From a checkpoint of a small self-supervised audio encoder (BEST-RQ): 17.1M parameters, log mel input.
Rows from block 8 of a small self-supervised audio encoder (BEST-RQ), named by matrix and row number. Rows with one number belong to one neuron. Each number is 128 + 24 x the weight over its row's rms, rounded and kept within 0 to 255. All counts start at 0. After the name is the row's rms in percent of the matrix's.
After each neuron's rows are labels from the 100 clips, of 14848, where the neuron reaches its highest value: "top examples" is what is common among them. Only what is clearly more common there than usual is listed. The data: read English sentences (LibriTTS-R). In brackets: how many of the 100.
# fc1: MLP up (model.blocks.8.mlp.fc1.weight, 768x192), inputs 0-95
# fc2: MLP down (model.blocks.8.mlp.fc2.weight, 192x768, transposed), outputs 0-95

fc1.139 104 [123 139  90 140 119 114 141 107 132  85 111  94  88 120 133 106 116 159 135 166 141 152 124 148 120 103 133 152 149 139 166 112  64 123 108 190 122 144 101 145 148 155 118  76 145 130 121  90 124 105 134 115 112 102 154 118  93 108 136 153  90 163 134  88 105 141 129 132 129 139 154 121 151 119  96  99 150 115 155 102 149 130 144  94 128 138 132 131 127 127 131 106  97 117 134 131]
fc2.139 115 [138 189 152 143 175 129 117 127 147 130 150 156 125 151 130 136 144 101 159 137 127 152  98 145 133 161 132 135 141  83 123 126 115 154 167 122 145 129 114  97 123 121 156 152 113 124  85 108 130  98 122 162 166 140 114 136 140 130 117 141 150 156 110 162 120 174  99 138 139 135 116  88  69 113 136 149 117 117 129 102 148  91 106  95 179 169 156 121 114 130 109 140 108 123 158 130]
top examples: voice: male (83)

fc1.465 100 [123 138 174  93 136 118 142 123 136 134 128 129  82  92 142  81 141 132  98 160 138 105 147 125  99 159 141 145 120 120 109 138 150  90 140 100 182 110 136 133 108 131 137 104 163 121 139 102 123 114 128 149 122 102 140 133 117 136  97  83 112 142 115 102 106 118 158 113 118 111  92 172  62 118 132 114  94 148 139 103  92  97 107 111 123 129 120  76 134 159 136 121 135 112 115 109]
fc2.465 103 [136 121 115 153 146 150  66 106 121 102 141  99 132 110 121 154 159 140 139 140 161 104 109 129 120 103 126 144 127 134 119 125 162 100 113 151 109 135 141 142 100 142  78 102  90 113 153 160 137 128 126 122 140 124 169 161 138 158 120 146 106 123 108 110 119 147 158 166 149  92 145 151  87  97 141 104  98 160 106 102 110  60 132 111  85  98 120 115 167 118 100 125 103 110  96 136]
top examples: voice: male (82)

fc1.113 105 [153 125 148 114 120 223 152 100 126 101  96 136 138  84 138  97  95 114 106  99 151 147 123 146 166 186 102  96  95 105 130 147 133 155 108  92 162 136 166 146 154 114 142 125 114 115 116 148 151 126 137 152 142 116 112 122 132 107 136 135 108 135 149 122 124  91 132 162 119  76 113  98 102 122 114 157 149 119 113 135 122  84 138 102  79 149 144 163  80 160 113 119 121  99 150 153]
fc2.113 103 [ 82 125 150 119 117 164 159 165 161  93 180 149 114 109 176 128 125 110 124  82 128 154 129 137 142 115  95 147 150 108 140 153 119 116 112  97 156 132 121 112 105 145  76 141 146 197 109 143 104 138  92  99 144 131 128 173 132 133 112 129 100 122 134 123 120 154 126 152 151 137 149 124 146 138 115 105 162  73 104 119 125  59 136 120  98 105 118 124 100 113 103 115 123 147 123 177]
top examples: voice: male (74)

fc1.64 088 [120 145 143 135 125 112 136 123 140 125 103 140 130 161 132 146 162 140 112 147 143 121 124 102 150  85 124 131  91 100 121 104 138 120 111 114 130 153 130 122 148  84 106 108 115 116 141 120  80 129 158 123 110 132  38 134 136 121 139 145  76 152 139 121 123 140 130 185 148 135 100  91 111 142 125 116 141 113 109 133 101 108 121 133 101 135 157 128 144 156 144 129 126 103 177  70]
fc2.64 082 [ 84 168 149 110 142 153 148 117 125 109 123 108  85  83 131 137 112 141 131 149 131 121 124 118 108 137 120 117 113 122 126 125 120 160  81  94 102  92 132 127  65  97 161 112 158 133 142 147 107 141  81 127 144  81 135 144 105 151  93 122 156 108 119  99 122 123 131  97 115 101 146 123 117 171 105 153 150  69 183 149 120 141 125 112 155 179 122 111 130 141 124 133 146 108 133 107]
top examples: voice: female (81)

fc1.400 099 [133 135 132 133 125  95 175 180 142 126 146 159  83 156  96  72 111 130  96 128 121 151 166 124 145 123 116 146 122 123 128 132 147 125 141 101 152 127  94  94  88 129 128 109 140 119 102 149 130 149 120 141  98 176 127 135 170 154 132 106 147 149 133  74 160 151 149 155 137 127 146 133 106 117 153 167 129 176 117 184 114 128 125 149 146 119 160  96 120  96 128 145 144 144 110 128]
fc2.400 103 [171 105 127  99 125 134 108 153 138 153  96 155 184 158  79 125 132 108 111 110 128 120 132 158 140  95 145 138 106 103 154 119 152 179 130  96 106 118 147 134 130 152 143 100 120 130 159 123 156 138 153 148 132 170 127 120 131 116 114 156 142 117 104 118 126 157 126 103 132 131  64 100 151 152 132  94 167 144 112 111 139 165 170 129 173 125 127 124 156 122  90  93 114 188 160 117]
top examples: voice: male (83)

fc1.760 095 [119 122 121 161 113 117 124 152 116 126 145 141 113 106  82 145 155 143 132 119 138 118 125 129 128  70 139 127  91 117 135 114 146 138 150 125 140 136 155  97 149  99 173 129 110 142 144 122 127 156 127 150 160 136 155 162 112 143 100  95 147 168 105 181 110  96 127 112 120 148 152  98 145 144 105 131 137 117 118 129 126 100 167 148 142  93 165 121 151  77  98 183 137 114 108  43]
fc2.760 094 [ 99 133 149 100 132 135 120 160  86 103 148 151 137 133 101 151 100 168 156 123 153  93 106 144 112 111 101 164 114 140 150 100 160 145 122 157 108 123  78 149 101 117 132 103 137 136 132 153  85 121 158 157 102 124 138 124 130 152 135 117 133 101 133 161 116 143 120 138 138 154 146 145 101  85 130 136  75 138 136 133 120 193 121 150 139 149 181 110 180 111 116 112 157 140  80  40]
top examples: voice: male (76)

fc1.392 094 [178  81 144 110 126 107 106 118 128 141 160 133 148 123 117 157 127  92 148 111 115 141 102 134 146 113 124 149 126 104 131 111 147 155 147 112 125 115 124 153 102 150 108 170 171 144 117 132 200 110 110 144 122 115 129 148 130 145 109 127 124  95  87 123 158 129 126 108 116 142 102 114 116 153 144 148 137 133 101 146 183 183 121  88 102 117  78 133 111 105 119 137 115 139 140 139]
fc2.392 113 [114 145 100 134 128 109 108 142 123 103 120 166 124 145 117  84 132  93 116 124 136 183 140 102 106 126 126 103 174 123 106  94 146  88 174 128 121 127 135 101 130 156 134 141 107 145 120 159 111 121 158  88 131 101 141  80  87 107 154 115 137 171 157 161 176 115  89 122 155 145 153 159 113 155 100 137 145 148 104 108  80 119 130 126 140 174  71 113  82 125 100 161 110  94 118 117]
top examples: voice: female (79)

fc1.473 103 [104  92 136 164 147  99  80 113 151  95 128 163 114 135 132 107 176 144 129 126 165 105 135 101  95 107 139 127 130 144  96 151  88 113 110  87 142 101  86 133 113 120 116 148 104 116  55 129  89 145 129 130  99 139 138  80 124 138 112 141 110 114  97 125 155 156 112  90 139 117 154 142 145 143 166 120 149 149 136 130 159 140 133 136 140 122 130 108 109 125 123 125 151 115 141 136]
fc2.473 093 [113 146 156 133 117 151 137 169 128  97 134 170 117 126 175 105 155 104 134 149 126 119 100  85 110 133 128 135 151 126 149 106  98 110 159 108 144 141 126 125 137 111 107 130 105 107 112 111  79 146 120 101  90 124 142 115 101  99  69  99 119 166 108 127  99 161 170 118 147 140 115  95 110 126 144 123 101 162 173 110 107 103 112 140 174 105 135  78 120 132 151 129 126 106 112 123]
top examples: the word "was" (46)

fc1.666 112 [111 127 136 164 119 122 110 120 110 184 116 102 123 106 116 141 100 150 136 126  94 122 152 140 157 141 165 102 151 151 140 102 157 107 104 143 127 136 156 125 152 109 120 128 128 112 166 117  90 127 147 123 163 139 160 178  88 144  95 153 179 148 101  99 131 138 100  83  82 103 109 189 109 128 126 150 104 159 155 140 110 113 135 114 105  97  90 116 165 119 151 132 130 145  99 144]
fc2.666 114 [124 120 118 120 129 107 135 161 143 152 110 101 120 153 113 162 124 123 103 119 139 131 122 106 159 149 117 128 118 112 104 148 125 140 139 157 131 107 154 156 135 143 149  76 111 104 120 119  87 138 139 122 131 167 112 112 125 160 145 113 108  99 101 112 148 136 184 109 127 128 104 112 105 131 166 139 136 134 123 133 136 133 121 157 209 116 155 103 169 144 110 110 118  35 145 107]
top examples: voice: male (91)

fc1.212 091 [127 112 125 121 100 145 117 110  96 109 122 147 121 126  95 119 155 126 110 135 139 103 165 114 119 152 107 106 130 141  95  94 152 134 136 166 153 129 161 144  88 141 130 109 122 144  98 150 101 123  87 126 141 130 173 124 117 104 132 173 142 159 128 157 109 126  85 119 119 142 135  88  97 160 154 131 140 125 108 168  87  96 118 147 119 132 121 139 114  94  89 101 157 144 120 137]
fc2.212 095 [108 135 119 138 141 139 136 133 118 105 131  97 137 121 142 124 124 130 114 155 132  99 101 149 159 146 112 118 114 118 102 160 124 156  97  66 160 100 128 138 120 136 125 115 128 145 140 133 104 102 152 176 102 112 137  90 140 131  97 146  74 150  82 123 105 139 171 170 103 114 149 143 128 150 130 138  79 147 105  90 123 134 164 195 108 157 119 100 151 119 170  91 161  89 106  96]
top examples: voice: female (96)

fc1.696 102 [107 123 162 184 103 100 129 149 123 138 129  89 140 124 134 119 116  95 115 123 130 105 117 117 123 156 131 156 162 143 146 151 138 177 130 176 123 140  92 133 148 146 134 131 131 124 138 117 109 142  92 157 116 143 108 143 101 124  88 150 140 138 126  98 139 108 123  94 115 109 104 107  97 138  98 120 145 138 143 114  91 125  97 103  90 110  89 126 149 159 173 119 130 104 111  99]
fc2.696 115 [128 148 184 147 131 110 103 122 106 113 181 106 139 139 108 118 129 109 124 121 147 137 137 119 121  88 130 103 117 116 112 149 135 173 104 115 126 145  98 157 135 123 169 118 112 146 107 147 148 136 122  84 115 131 107 149 114 145 148 195 104 133 107 104 128 110 111 173 164 100  85 130 104  88 143 125 124 158  92 126 171 116 143 123 148 164 126 124 136 145  99 138  98 146 144  88]
top examples: the word "she" (44)

fc1.292 113 [171 116 144 131 155  75 105 142  74 134 157 173 125 102  93 143 123 131 116 139 100  96 117 113 143  74 131 111 135 107 147 121  99 138  89 137 101 101 139  99 125 106  87  55 117  73 148 130 154  77 150 111 125 124 130 169 106 173 132  91  85 104 128 160 104 104 148 144 118 141  94 150 112 130 141 101 147  61  79  66  68 115 131 148 140 113 129 138 111 156 151 105  90 137 121 130]
fc2.292 113 [134 124 125 158  94 122 138 141 171 136 115 137 137 111 171 142 114 117 115 127 139 123  74 158 131 149 115 141 112 107 122 135 112 181 141  84 108 144 131 157 118 126 125 111 119 161  92 140 105 145 116  73 121  99 121 134 118 122 109 155 139 129  97 145 135 126 151 153 122 107 115 109 125 113 118 103 155 131 136 102 111 165 107 116 142 143 135 117 101 120 153 107  93 148 132 112]
top examples: voice: female (88)

fc1.652 097 [140 154 148 138  98 130 116 106 124 124 110 120  93 138 112 122 135 113 133 127 107 102 105 108 128 110 166 146 140 113 108 128 107 132 114 127 132  97 186 114 132  95 108 145 149 146 126 149 150 130 127  70 100 130 101 112  77 138 145 142 135 148 106 123 124  88  97 169  90  84 184 115 114 115 128 144 151 103 118 115  84 115 120 119 122 105 100 162 151 153 129 133 119 174  68 182]
fc2.652 096 [132 114 100  53 150 157 113 149 158 123 135 126 139 117 122 133  99 134 116 166 100 112 112 139 137 121 168 142  78 176 146 131 108  71  91 124 136 153 132 161 181 136  99 144 155  92 106 122 128 118 138 167 155 133 123 122 133 145 149 118 119 134 126 102 169 104 160 148 109 119 144 151 134 108  83 124  86 103 145 147  99 107 139 174 115 124 130 111 123 140 125 150 223 120 148 147]
top examples: voice: male (83)

fc1.447 110 [ 86 123 144 100 145 115  97 106 142 109 108 121 115 121 144 135 155 136 123 106 158 105 144 138 129 129 131 104  96 120  61 126 129 146  88 137 170 122  90 125 101 127  93 127 119 123 141 148 128 133  90 187 135  97  92 115  84 111 189 122 104 135 139 157 122 122 101 124 119 134 142 133  86  93 144 140 149 100 132 144 132 129 167 108 142 128 119 150 119 101 145 117  94 149 110 127]
fc2.447 107 [177 145 107 136 138 160 148 180 111 103 173 155 146 155 158 133 105 111  97 115 155 136  97  87 160 120  71 126 145 101  99 129 136  92 149 121  96 134  97 145 131 121 140  96 129 133 177 149 125 109 124 101 107 146 192 161 134 123  92 125 116 124 124 133 160 126 116 183 118 121 165 119 138 136 122 135 165 125 106 145 143 152 110 126  79 141 125 180 129  87 146 134 125 130 108 136]
top examples: the word "was" (40)

fc1.47 101 [155 116 168 111  99 101 141 111 111 138  92 108 160 132 126 116 153 111 125 171 170 144 124 134 167 147 131 118 131  95 126 137 140 178 123  76 134 128  73 164 135 149 142 141 122 149 122 107 134 113 155 152 156 188 143 147 166 160 151 135 125 139 133 125 120 156 188 180  90 109 135 101 115 104 132 111 149  90 110 122 119  73 128 131 136  95 126 126 151  87 118 120 103 160 115 138]
fc2.47 092 [ 97 109 125 157 138 117 137 137  65 116  97 105 148 108 146 111 143 176 109 126 187 145 113 155 173 160 149 107 115 130 174 107 152  98 163  95 112 139  97 144 136 132 122 144 104  82 129 113 134 134  90 153 103 134 165 121 115 119 109 111 102 116 125 130 150 151  98 115 141 116 144 134 126 142 117 149 111  87 130 162 131  87 139 100 149 181  91 162 132 153 149  55 137 147 134 113]
top examples: voice: female (86)