Weights of a small self-supervised audio encoder (BEST-RQ).
Model: log mel input, arch convnext, activation gelu_tanh, num experts 16, layers 12, width 192.
Training: 4500 steps, batches of 512.
Data: trained on read English sentences (LibriTTS-R), 15625 training examples, 147.5 epochs.
Rows from expert 5 of block 7, named by matrix and row number. Rows with one number belong to one neuron. Each number is 500 + 25 x the weight over its row's rms, rounded and kept within 0 to 999. All counts start at 0. Numbers have three digits each. After the name is the row's rms in percent of the matrix's.
# up: expert up (model.blocks.7.mlp.up, 16x384x192), inputs 96-191
# down: expert down (model.blocks.7.mlp.down, 16x192x384, transposed), outputs 96-191
up.338 097:482552476497506535486538453481522464535512454510490483444522561507514470533509460497503505505500538531530435525519531505520527514544511517488504472493515528494489469508444456538455485532468488518460530474516532506505480511511477503501487467524483518476539508489492499493483452496519486474
down.338 097:489478503522522505543535498465533530519540492462497529515490495513504521484500499493499511531504531497524467540508500475491516475506470510489487536448489557517501565522499548498518446461475515515486482450506485485529509481433456498492511485517517477482508530447466535464513521496480491477
up.339 101:487502504510526495518508460489504507485504489480521512519522533501466524527503509492517511484497496558469476494468457476471483510493529481487551531543461508518534529535536498500500544468483492533527507548492493498514483524519522532533475499503528504524484537516491535524515479507512494489
down.339 092:503518506522484505480484504502504529513506493543523431511455466484509512487491533511479546458498504501503425496522472482516487506505470507496500537445526504466518473539458471488447473483522495527527475511498458465479478509503460493492545492503489493498536515468469543489481477438502539512
up.340 105:507477500508504547485481538541522516555494532478506472510508513502487521504512523514505509451462514517523487523483549501488504529521519487471531546459526493480520468483523516558531463512499550497537552459511516483459496507520475512512482500502473468493477479502529503502510511486499534453
down.340 108:537518481461530521466480519527583522489437474485474500473538471514476505538474516470508472530484528521498490509529486515465460535525498497504498514510509474504411528490496504485487498499478491477529505512493477466501481477510495476525495510505524464471472498515518530502492502512482502512
up.341 091:478544543535537497510482471458456476463458508503497526510542478489487490548482543498509440507526502529526502521484499517521474505508519513471479506501492538514527435537520524500499508483484544518530497487481495492487530486558460478461465487483445493473502486513515498524531452485455506511
down.341 090:506514473546482480501492469524518528466517562485520515496478498507511504504480515489469507503520522515516466517471498525464535490502553473494483486521489468475497505468494467503519470473493544496516491486500512534485474502524514501452516454507517508517523542507473501520532467506533500483
up.342 103:504526457516507513530537446514508482519475502532497522510510524483521453485485512526497506519523483498508509518501457481503498468427452532516508469503470511524523504509489496548530524486460538511551512523515493495504506503458489537521484475489518487460520490470563506474500492473500496522
down.342 110:501536481528527500472486501540549479512509532501508467522490515519512458482521522481502495494456535531512492441515465431479492474527484497513511520450518490492510522526522519481484513460525529506488504535548496487508517505527483506560478468516508527499478491471515529510502535545476494462
up.343 101:494489505534488501440526472476503458501518519533499485517463507496524437490531542486499470495527476516447498489482547529489498492485503504475517491459504480493569495490493518521505504516484530471492453481441518508491520470486486541523519480519491554457525519477493472507480480484491462461
down.343 097:461540460517464469495503515542541487504475459480469477462545494501495450526511561523528517487517495467474547503517490503511497469471498501500490498497506493506488485491453482471490471513492521467479503489543518473523518475485475526509570511477469486449477533485531513491480483502495503514
up.344 097:496506514509507519537502512498516514520520476504524496498556489505520519519569474513515492482511525450462537498470496509492511518532542538509506501500511532567552493560488500487486525500471531484537482493520527490467496490490464466537527503502457560528544494510514493504497512511485535517
down.344 095:493489529463490453495498511532469512498495492516484533499452512484542557500477520490460485515505509464495472518481531476450545473490496486502536501476511499482496536527507497544456508534509567531507510480517485516488506480501476477514517495496462525489505495536525524521499451504522502542
up.345 112:491498479471548514544471506496527431466459523521517497487473512544506499529499527500495501485565478467501526494512515487511496496472514455476526481535501497460524508552483495502485492509484528505503481540493521477505506461474497470496452483479535506532487504485493468506508516498520540532
down.345 110:484529502493520483506458498514478516438497504492478476481447473485459472497474521518483476533496501454489498530456525458514507516526528509537495486506517492489483502514489526507507467500488540485494486495451554530539550521484486532528530495451474528494475516462477545512494537489496524520
up.346 098:531509446528533495508476476548501488504471470488507477492524529498505539494482509499545477495501515501481484470479529498547485491494513507487493463525522487447503491513496487516512515466512536483555544506502497528461502536462532516502512536497506502504531544511512495479459503469526476516
down.346 097:509469515533493482509493515449485500509477486480487493491530527454491495505515491504437542515495469487488499523522512456496456492506496485531557492464483504453470528507555472491510507488508526575480520538480496515482538495518520498500483476499501516516470516494511473517532540508518509527
up.347 098:444497511503495470555493493557511440473493507464526533492496502495525492490446485482508468508448482524493513508468486470494492472516508505475513520475516463540444476527473479490501529504505501499488525486488533542532507480453498474477511522540489486515494518532445504515495513535519507467
down.347 102:514487479528496500504554500532464509519542480517485489490513486542549515487540514506546461451493505517545509490453499504510466543506484516484488516471518541511509525488538557459460510499481494543519446549580512464505491523505510497505496477476496471484514486518517531471534503514492501486
up.348 101:504469487498541477511499519494496480502470500457458495510513551499502499475477539488507502492550489502524490467484507505533504491479539520521476507473505507547559501462542441503548510513497501450515476473474471476491505514537498489512485492493467501458520473495521501514508564487474482539
down.348 102:476478495468541500523528509515509462502502510518487472517460502479506535512488510496460505528515483511464565488490468464518490506499497523452513495512495504454516485512526531532495478484486538513472488455508463481525513478486511473499497490529505496466500489499494477483468482508500537517
up.349 100:477522527493587510468524494487472499518542495467438488487504549472468485514488493497492509511472496483507476467533515525521492468455510480495538489517506464428516536512500495501482487527515489533517485484500494504433501518448484485484524509545524501524481542515532513516504493516484491501
down.349 102:489528483480496447507558533525494518538490468492510492527516467497486491516494565517478466492506483526491527489489495539558494523493514499505505544446504481502455466490493495502505457475482508483471491460515503441485529504508490499515563520506523520482516500494464532499496534492498496503
up.350 097:483480504497528539499499471447489464538505483497513510533529467469516471479478453518564521529532501525521476484547500535493514497483530484493537473516492529458528495531517518477511485494508460526530497536506496560482506519522466524509467453511524520531513485509460492538523517544507448457
down.350 103:517493493508498499525530516551471534453483492488500533520486521503498507469504461522524521484470466461545506501510487478536461512440531533492488481483497505519539487476509467492513530483482443487511464513499521482453505557543478528474490511475508505571511503508532477500532514500507483504
up.351 094:541522505516521508497519518505448512519481513535450480510476476493493509491489515476530454565503522500502541532556530478477487479499547474517513506507478495543502493510490506491490506491498483485537490444528473514438490542466492489518506548514496484520507499461488465530488498483528513486
down.351 099:463533497504512477528528486502492527475495498493500500555524480493503487530511523501489466486476478516562437516478463480511479458507504514472513516463505510476523532496507493484496500472524519494465488531462480523520458492503501528458478530521494486451516503549508511529466500497514501488
up.352 096:546491499533521529473498542502507513499492535482447480486493538511476504509520520513537508512525520489507510509448523455495513488523472496524485492529519482463490523551463490483508478540486493485493489560512486558508515494535500502476482522488477500508478454520444474498492477491525452497
down.352 099:481504517519499500531500500498509495493534506521520503546515483506491482441505497524498512478493507515498527475532495460489474465514509482500502530465509524478523475508498550521492508519517513489476493518495522499530548481475561529527445499526542465498482484493470546510556465508508522492
up.353 094:536526463519490528434491505535521494522492499487482490487517546575510552495539511451492496484512536466481473482490481497512487523500479457529491502501482518462534504543514491494521507472450514520470525479490529520494491481495586505516497498492500490551483467472519473483528570512494513481
down.353 088:497539481508499517538487493450449473505505467486499529486506529493532511543509479430481509473488475508482485463520470479503536487492486496484469459509498507502499473510492500449520482477465499454457494502551482492479492502496482500485484460521482502455500505487485516462499505540482506533
up.354 098:538505494472483475500558510503443534490514472429477513514515486469484506494486468539528507500518462522500526469515485485510513531512486524450506475491492491478525514509517544486516478517499529499495487465544514501463508521474479485505506483536489492490509542490505503511457477491532490534
down.354 104:497530475427494483520470468516496507476485539506509483471527533483511497461501463513474474520492485477498482517502482461504480479506487495454443500464530523480526497508535533473463489509509472474506473525501469422481458517508535481539491450557502501493423483487585511506510506507503536468
up.355 094:482530469488483478508455479522475538478491511525501509503499477506512516461497487488458500514512544493467548513462590510513482465502525521463507458528474488490468505483505477529504494515518507520525500515513539487524533500518486530516528487453477472486534512478529458544508514496520511496
down.355 102:507499477508474492501512492491466542486526482474516486501520479475524517509524515516527531487496582479507436532509499535565496473508492507487484482505493504495482511469479466486527518538539535522503475460463511471470485455531506496539519504503480536541478516515500462489521486531510510471
up.356 098:492544482495501501509448489514549480497482477491490520447477534487503507527546455486510514502489530493501461483516522478527495482495457515568544545508461475516466502531486451464541522511514503559535495511471473570498451443474471554514492515523528467502536495536525503499504519521476466440
down.356 102:500500502475530483490515506479495482481506552443532510486495493534484516554473459484484494484535483478518494471484504478521468526488491532510483472501540499529524526513492487460469485519493510504506521506510465461520510488509510490503515503515503484516515516459518460463522486483543503413
up.357 093:490529505509464480506490529491531525538476509530511489514511575556530526520520493540501509476509475475515481507488484505490461517551521489510531496489509552514488508511473491518501497507539508444497500491547484497486578522494528516472495505453482469494508472506464489556523550535509455522
down.357 089:515469491461468487497487456472485451511498508451538457497519505506480506523472518490480517507469477508539536472473539549533500481469500530540508478462493519523503544496523539511487499495527525503517486482525488494502522482511505470526517493498515501514508496511474527499480479508481533528
up.358 112:483532471541507510516512485488488481486497486460527485487493514515520496516515529481509478513484456498517572506485553491478495457517539481490447531541478501504497505509463478517521553490511477479517523510521512516442488460470498482515473522495526519483472488496500527476455489494489501451
down.358 109:517480491500507501455516501502518461516513488514508478514512531532553488515481501458553516458481545518507500501468479465477510494514455491472454550503481545484498492495504455491518541492478433502509494527531491528498511518490478543465513522506519485472447496516468509525467509564514495495
up.359 097:514463513518499493479468511500494505490509501528507481450534531536512484507519558521517481514519470443484501490496529455524497556510460540513508490489508453529472492475534490475535478500511510488506515483486547490508508529479523506476537497506464504479493537511433523501533481456514500498
down.359 099:479494472512415538533503504510503490527467500413520489488496447564486513518527480469483494454480488476450473511484512500539549466497473509478493520495521494510530484493484488513464525518502488510558486491528480506480515496533510491529494487506533498559531483532522445531475503481455536481
up.360 105:508486497444492524502533512527492479502509518503551493503496484482530477497476484470502493494482495507456512516542547518543507485512492448507523450443500509494498516473498518466472564519518546480523462495518478525475497479449489492519492522452486484516535487492481478551470496521527443480
down.360 094:468531487515524495497522542471514495501495512545511516491528487481528509474501526446503512486498477482463527525497513468505555436477455482505545514502478521488484500501486504546465513498487509567495471469475472511488528518474505534533511508532531514491501530508487510498493500495542520508
up.361 093:513497481546564485511483477479487518505481490496498492460497564519505458492503515506456522487569491536509499501488555474488515503488536501480535524498494489477503564491505497470535511501550516513482480502508524474523486472553491437464494442475512523499513472508451466481493517509497544536
down.361 090:477443507506469505499500469535544481524503487529566481506456446494501522490470526501535555497480490515514486543501498485502505521472469522453504501487519488492514494524452480427506514507478494468487458494449479517532478512497503508482484508511528485474516496523461513496511494500514487522
up.362 102:533523535478478504516480527543480503537472510507481544507534520489519541538576511494485461508498511528472512508504479519500537482486530490524480524477461522469502487498473497493473487470481524479553434542507481442474506470472531493522522473464526521546481504468474497545470489478492526494
down.362 103:521533516514497544501537502490522481491500489507505496553510472481487521502476519484524518474558487505480466513506516448468570473505505519509470490484482558508494505470509504497478483504522514523535544483516476535487508497529443504530495470507495505503443486507460466541509473496469502490
up.363 110:508501457471523501526499514493497503550476442527513523502492466528507466466538508515476527457445511488511514492522514483503471507519493489464520529534504489493466490493511517475467504552497512537488480504497543443492536499490451534510506495535482488500519543489500476484501459468445534510
down.363 104:485497483509510514473471519487475523479539495469507525482513483484511487525519567446493463505532498509473517489516483503483497507480520500496506498462508517522481509536470485492504519447516498492526562526539456526465475476493467516515541495548507535489482463531470449528486504543503549470
up.364 102:564479522518548505539468521481533505487495479462533441506470494477530518504469470497486500522506504499493511491490444486537522485538467554488496517511512538497569501535519485475462504547481502480529488495534476520504485529479511550510491503499439521497480480490479453536481469529493548512
down.364 102:523541510504514491455471517499513521492465510491500486521535452488499514452505458490520456478466508498527530509462427531498533498501518497550522486508484428500512484481456488487471450495479478462484500528510543492502505495513465511530493468516479466465533525492466524528544489497485519511
up.365 108:451513512483473554488485507540497542508465537470518507502530515552553492520477523534516509500523488523522530514540443469511487510502544469497496461499488484464529523448527515515485510530494515506498475482500487497485492485495484487469481518497489505487505549540523483524461496514498490499
down.365 103:493513470543476488480537489515499516493502514455463482537506512518531510494494516527476522489511482473495531490515485531479474499490501470559487496490537516496548478462484539522456494472499521451507536513469503504468496467445487501514495503511524524536553448513500504523458475492495477461
up.366 086:482550510490537492477500510519504444480503499551550552530486478525485522517519523499504491527497498493511517513487520509468499544518509514482491515501490514503532483535486472483488513421531503506480522486546494486457531537478497511555499523467521454528456507469529508495472502501508504537
down.366 088:475501448510511501500527485470554466469476529499486494570526532500487510532471475525508520513527498535534469514485499531492488527453493527536506507459441484448509495462496520513490518478524508527523510515512474524484462532544498545525478517555491465523521441506488505503493489506475494514
up.367 095:512480443528477510510516440495522525509533475526510512487529495537513485516499530466493522484464469519521541544476496452500468475465509493485521478502501520490523518527518464487484503492505516510436487489491528509486526482534482546479476505484472443488475521543516556511527467519516526479
down.367 091:521487499516517481505486513526516493483496498505454490552527492498474476519508516445489523421487516470484482480504548525502462505512488477471465474470531470489516478471491511479468518517523506494483459482511489528514523498484544454557483510499499510452468578488521489529488444523467463514
up.368 102:471488484547448506498548499499504527514492473517462531515513489538562513493530460501480531518512488470514511476478496512529504504501516498463470519509512455485526522536486506516515533450475507482477484492467476499461497546496486479525460506532474523477499555488493488486500490491516495483
down.368 099:540481458495495502454482470462501520508559499486500514518545523517539472519530504516508506502526493500508505532503516522482482577479489498476443509452534484490521529451496493466510520487575525528495460460506471524476490516498486491488497498438463482515520481485466517486490496493511495482
up.369 101:469454521508540505507436547516520465529520473504510491518531538544470521498482532474501496502491499499512511518509511537505489515477470493467469491498511499520459509503518506526533528512458507506509476489487452478495513500504498512551490472481475513502523453487445501504509474545504494520
down.369 095:541475516538508495478483529492523451479463488473520502510489507469525473472543485496463502500504504500499534495520485506496491487535469526482495519508463507478499495527512480517491509490508485498550503504505515465508490508504477444498532509522491447529434503528482500543534527532490485510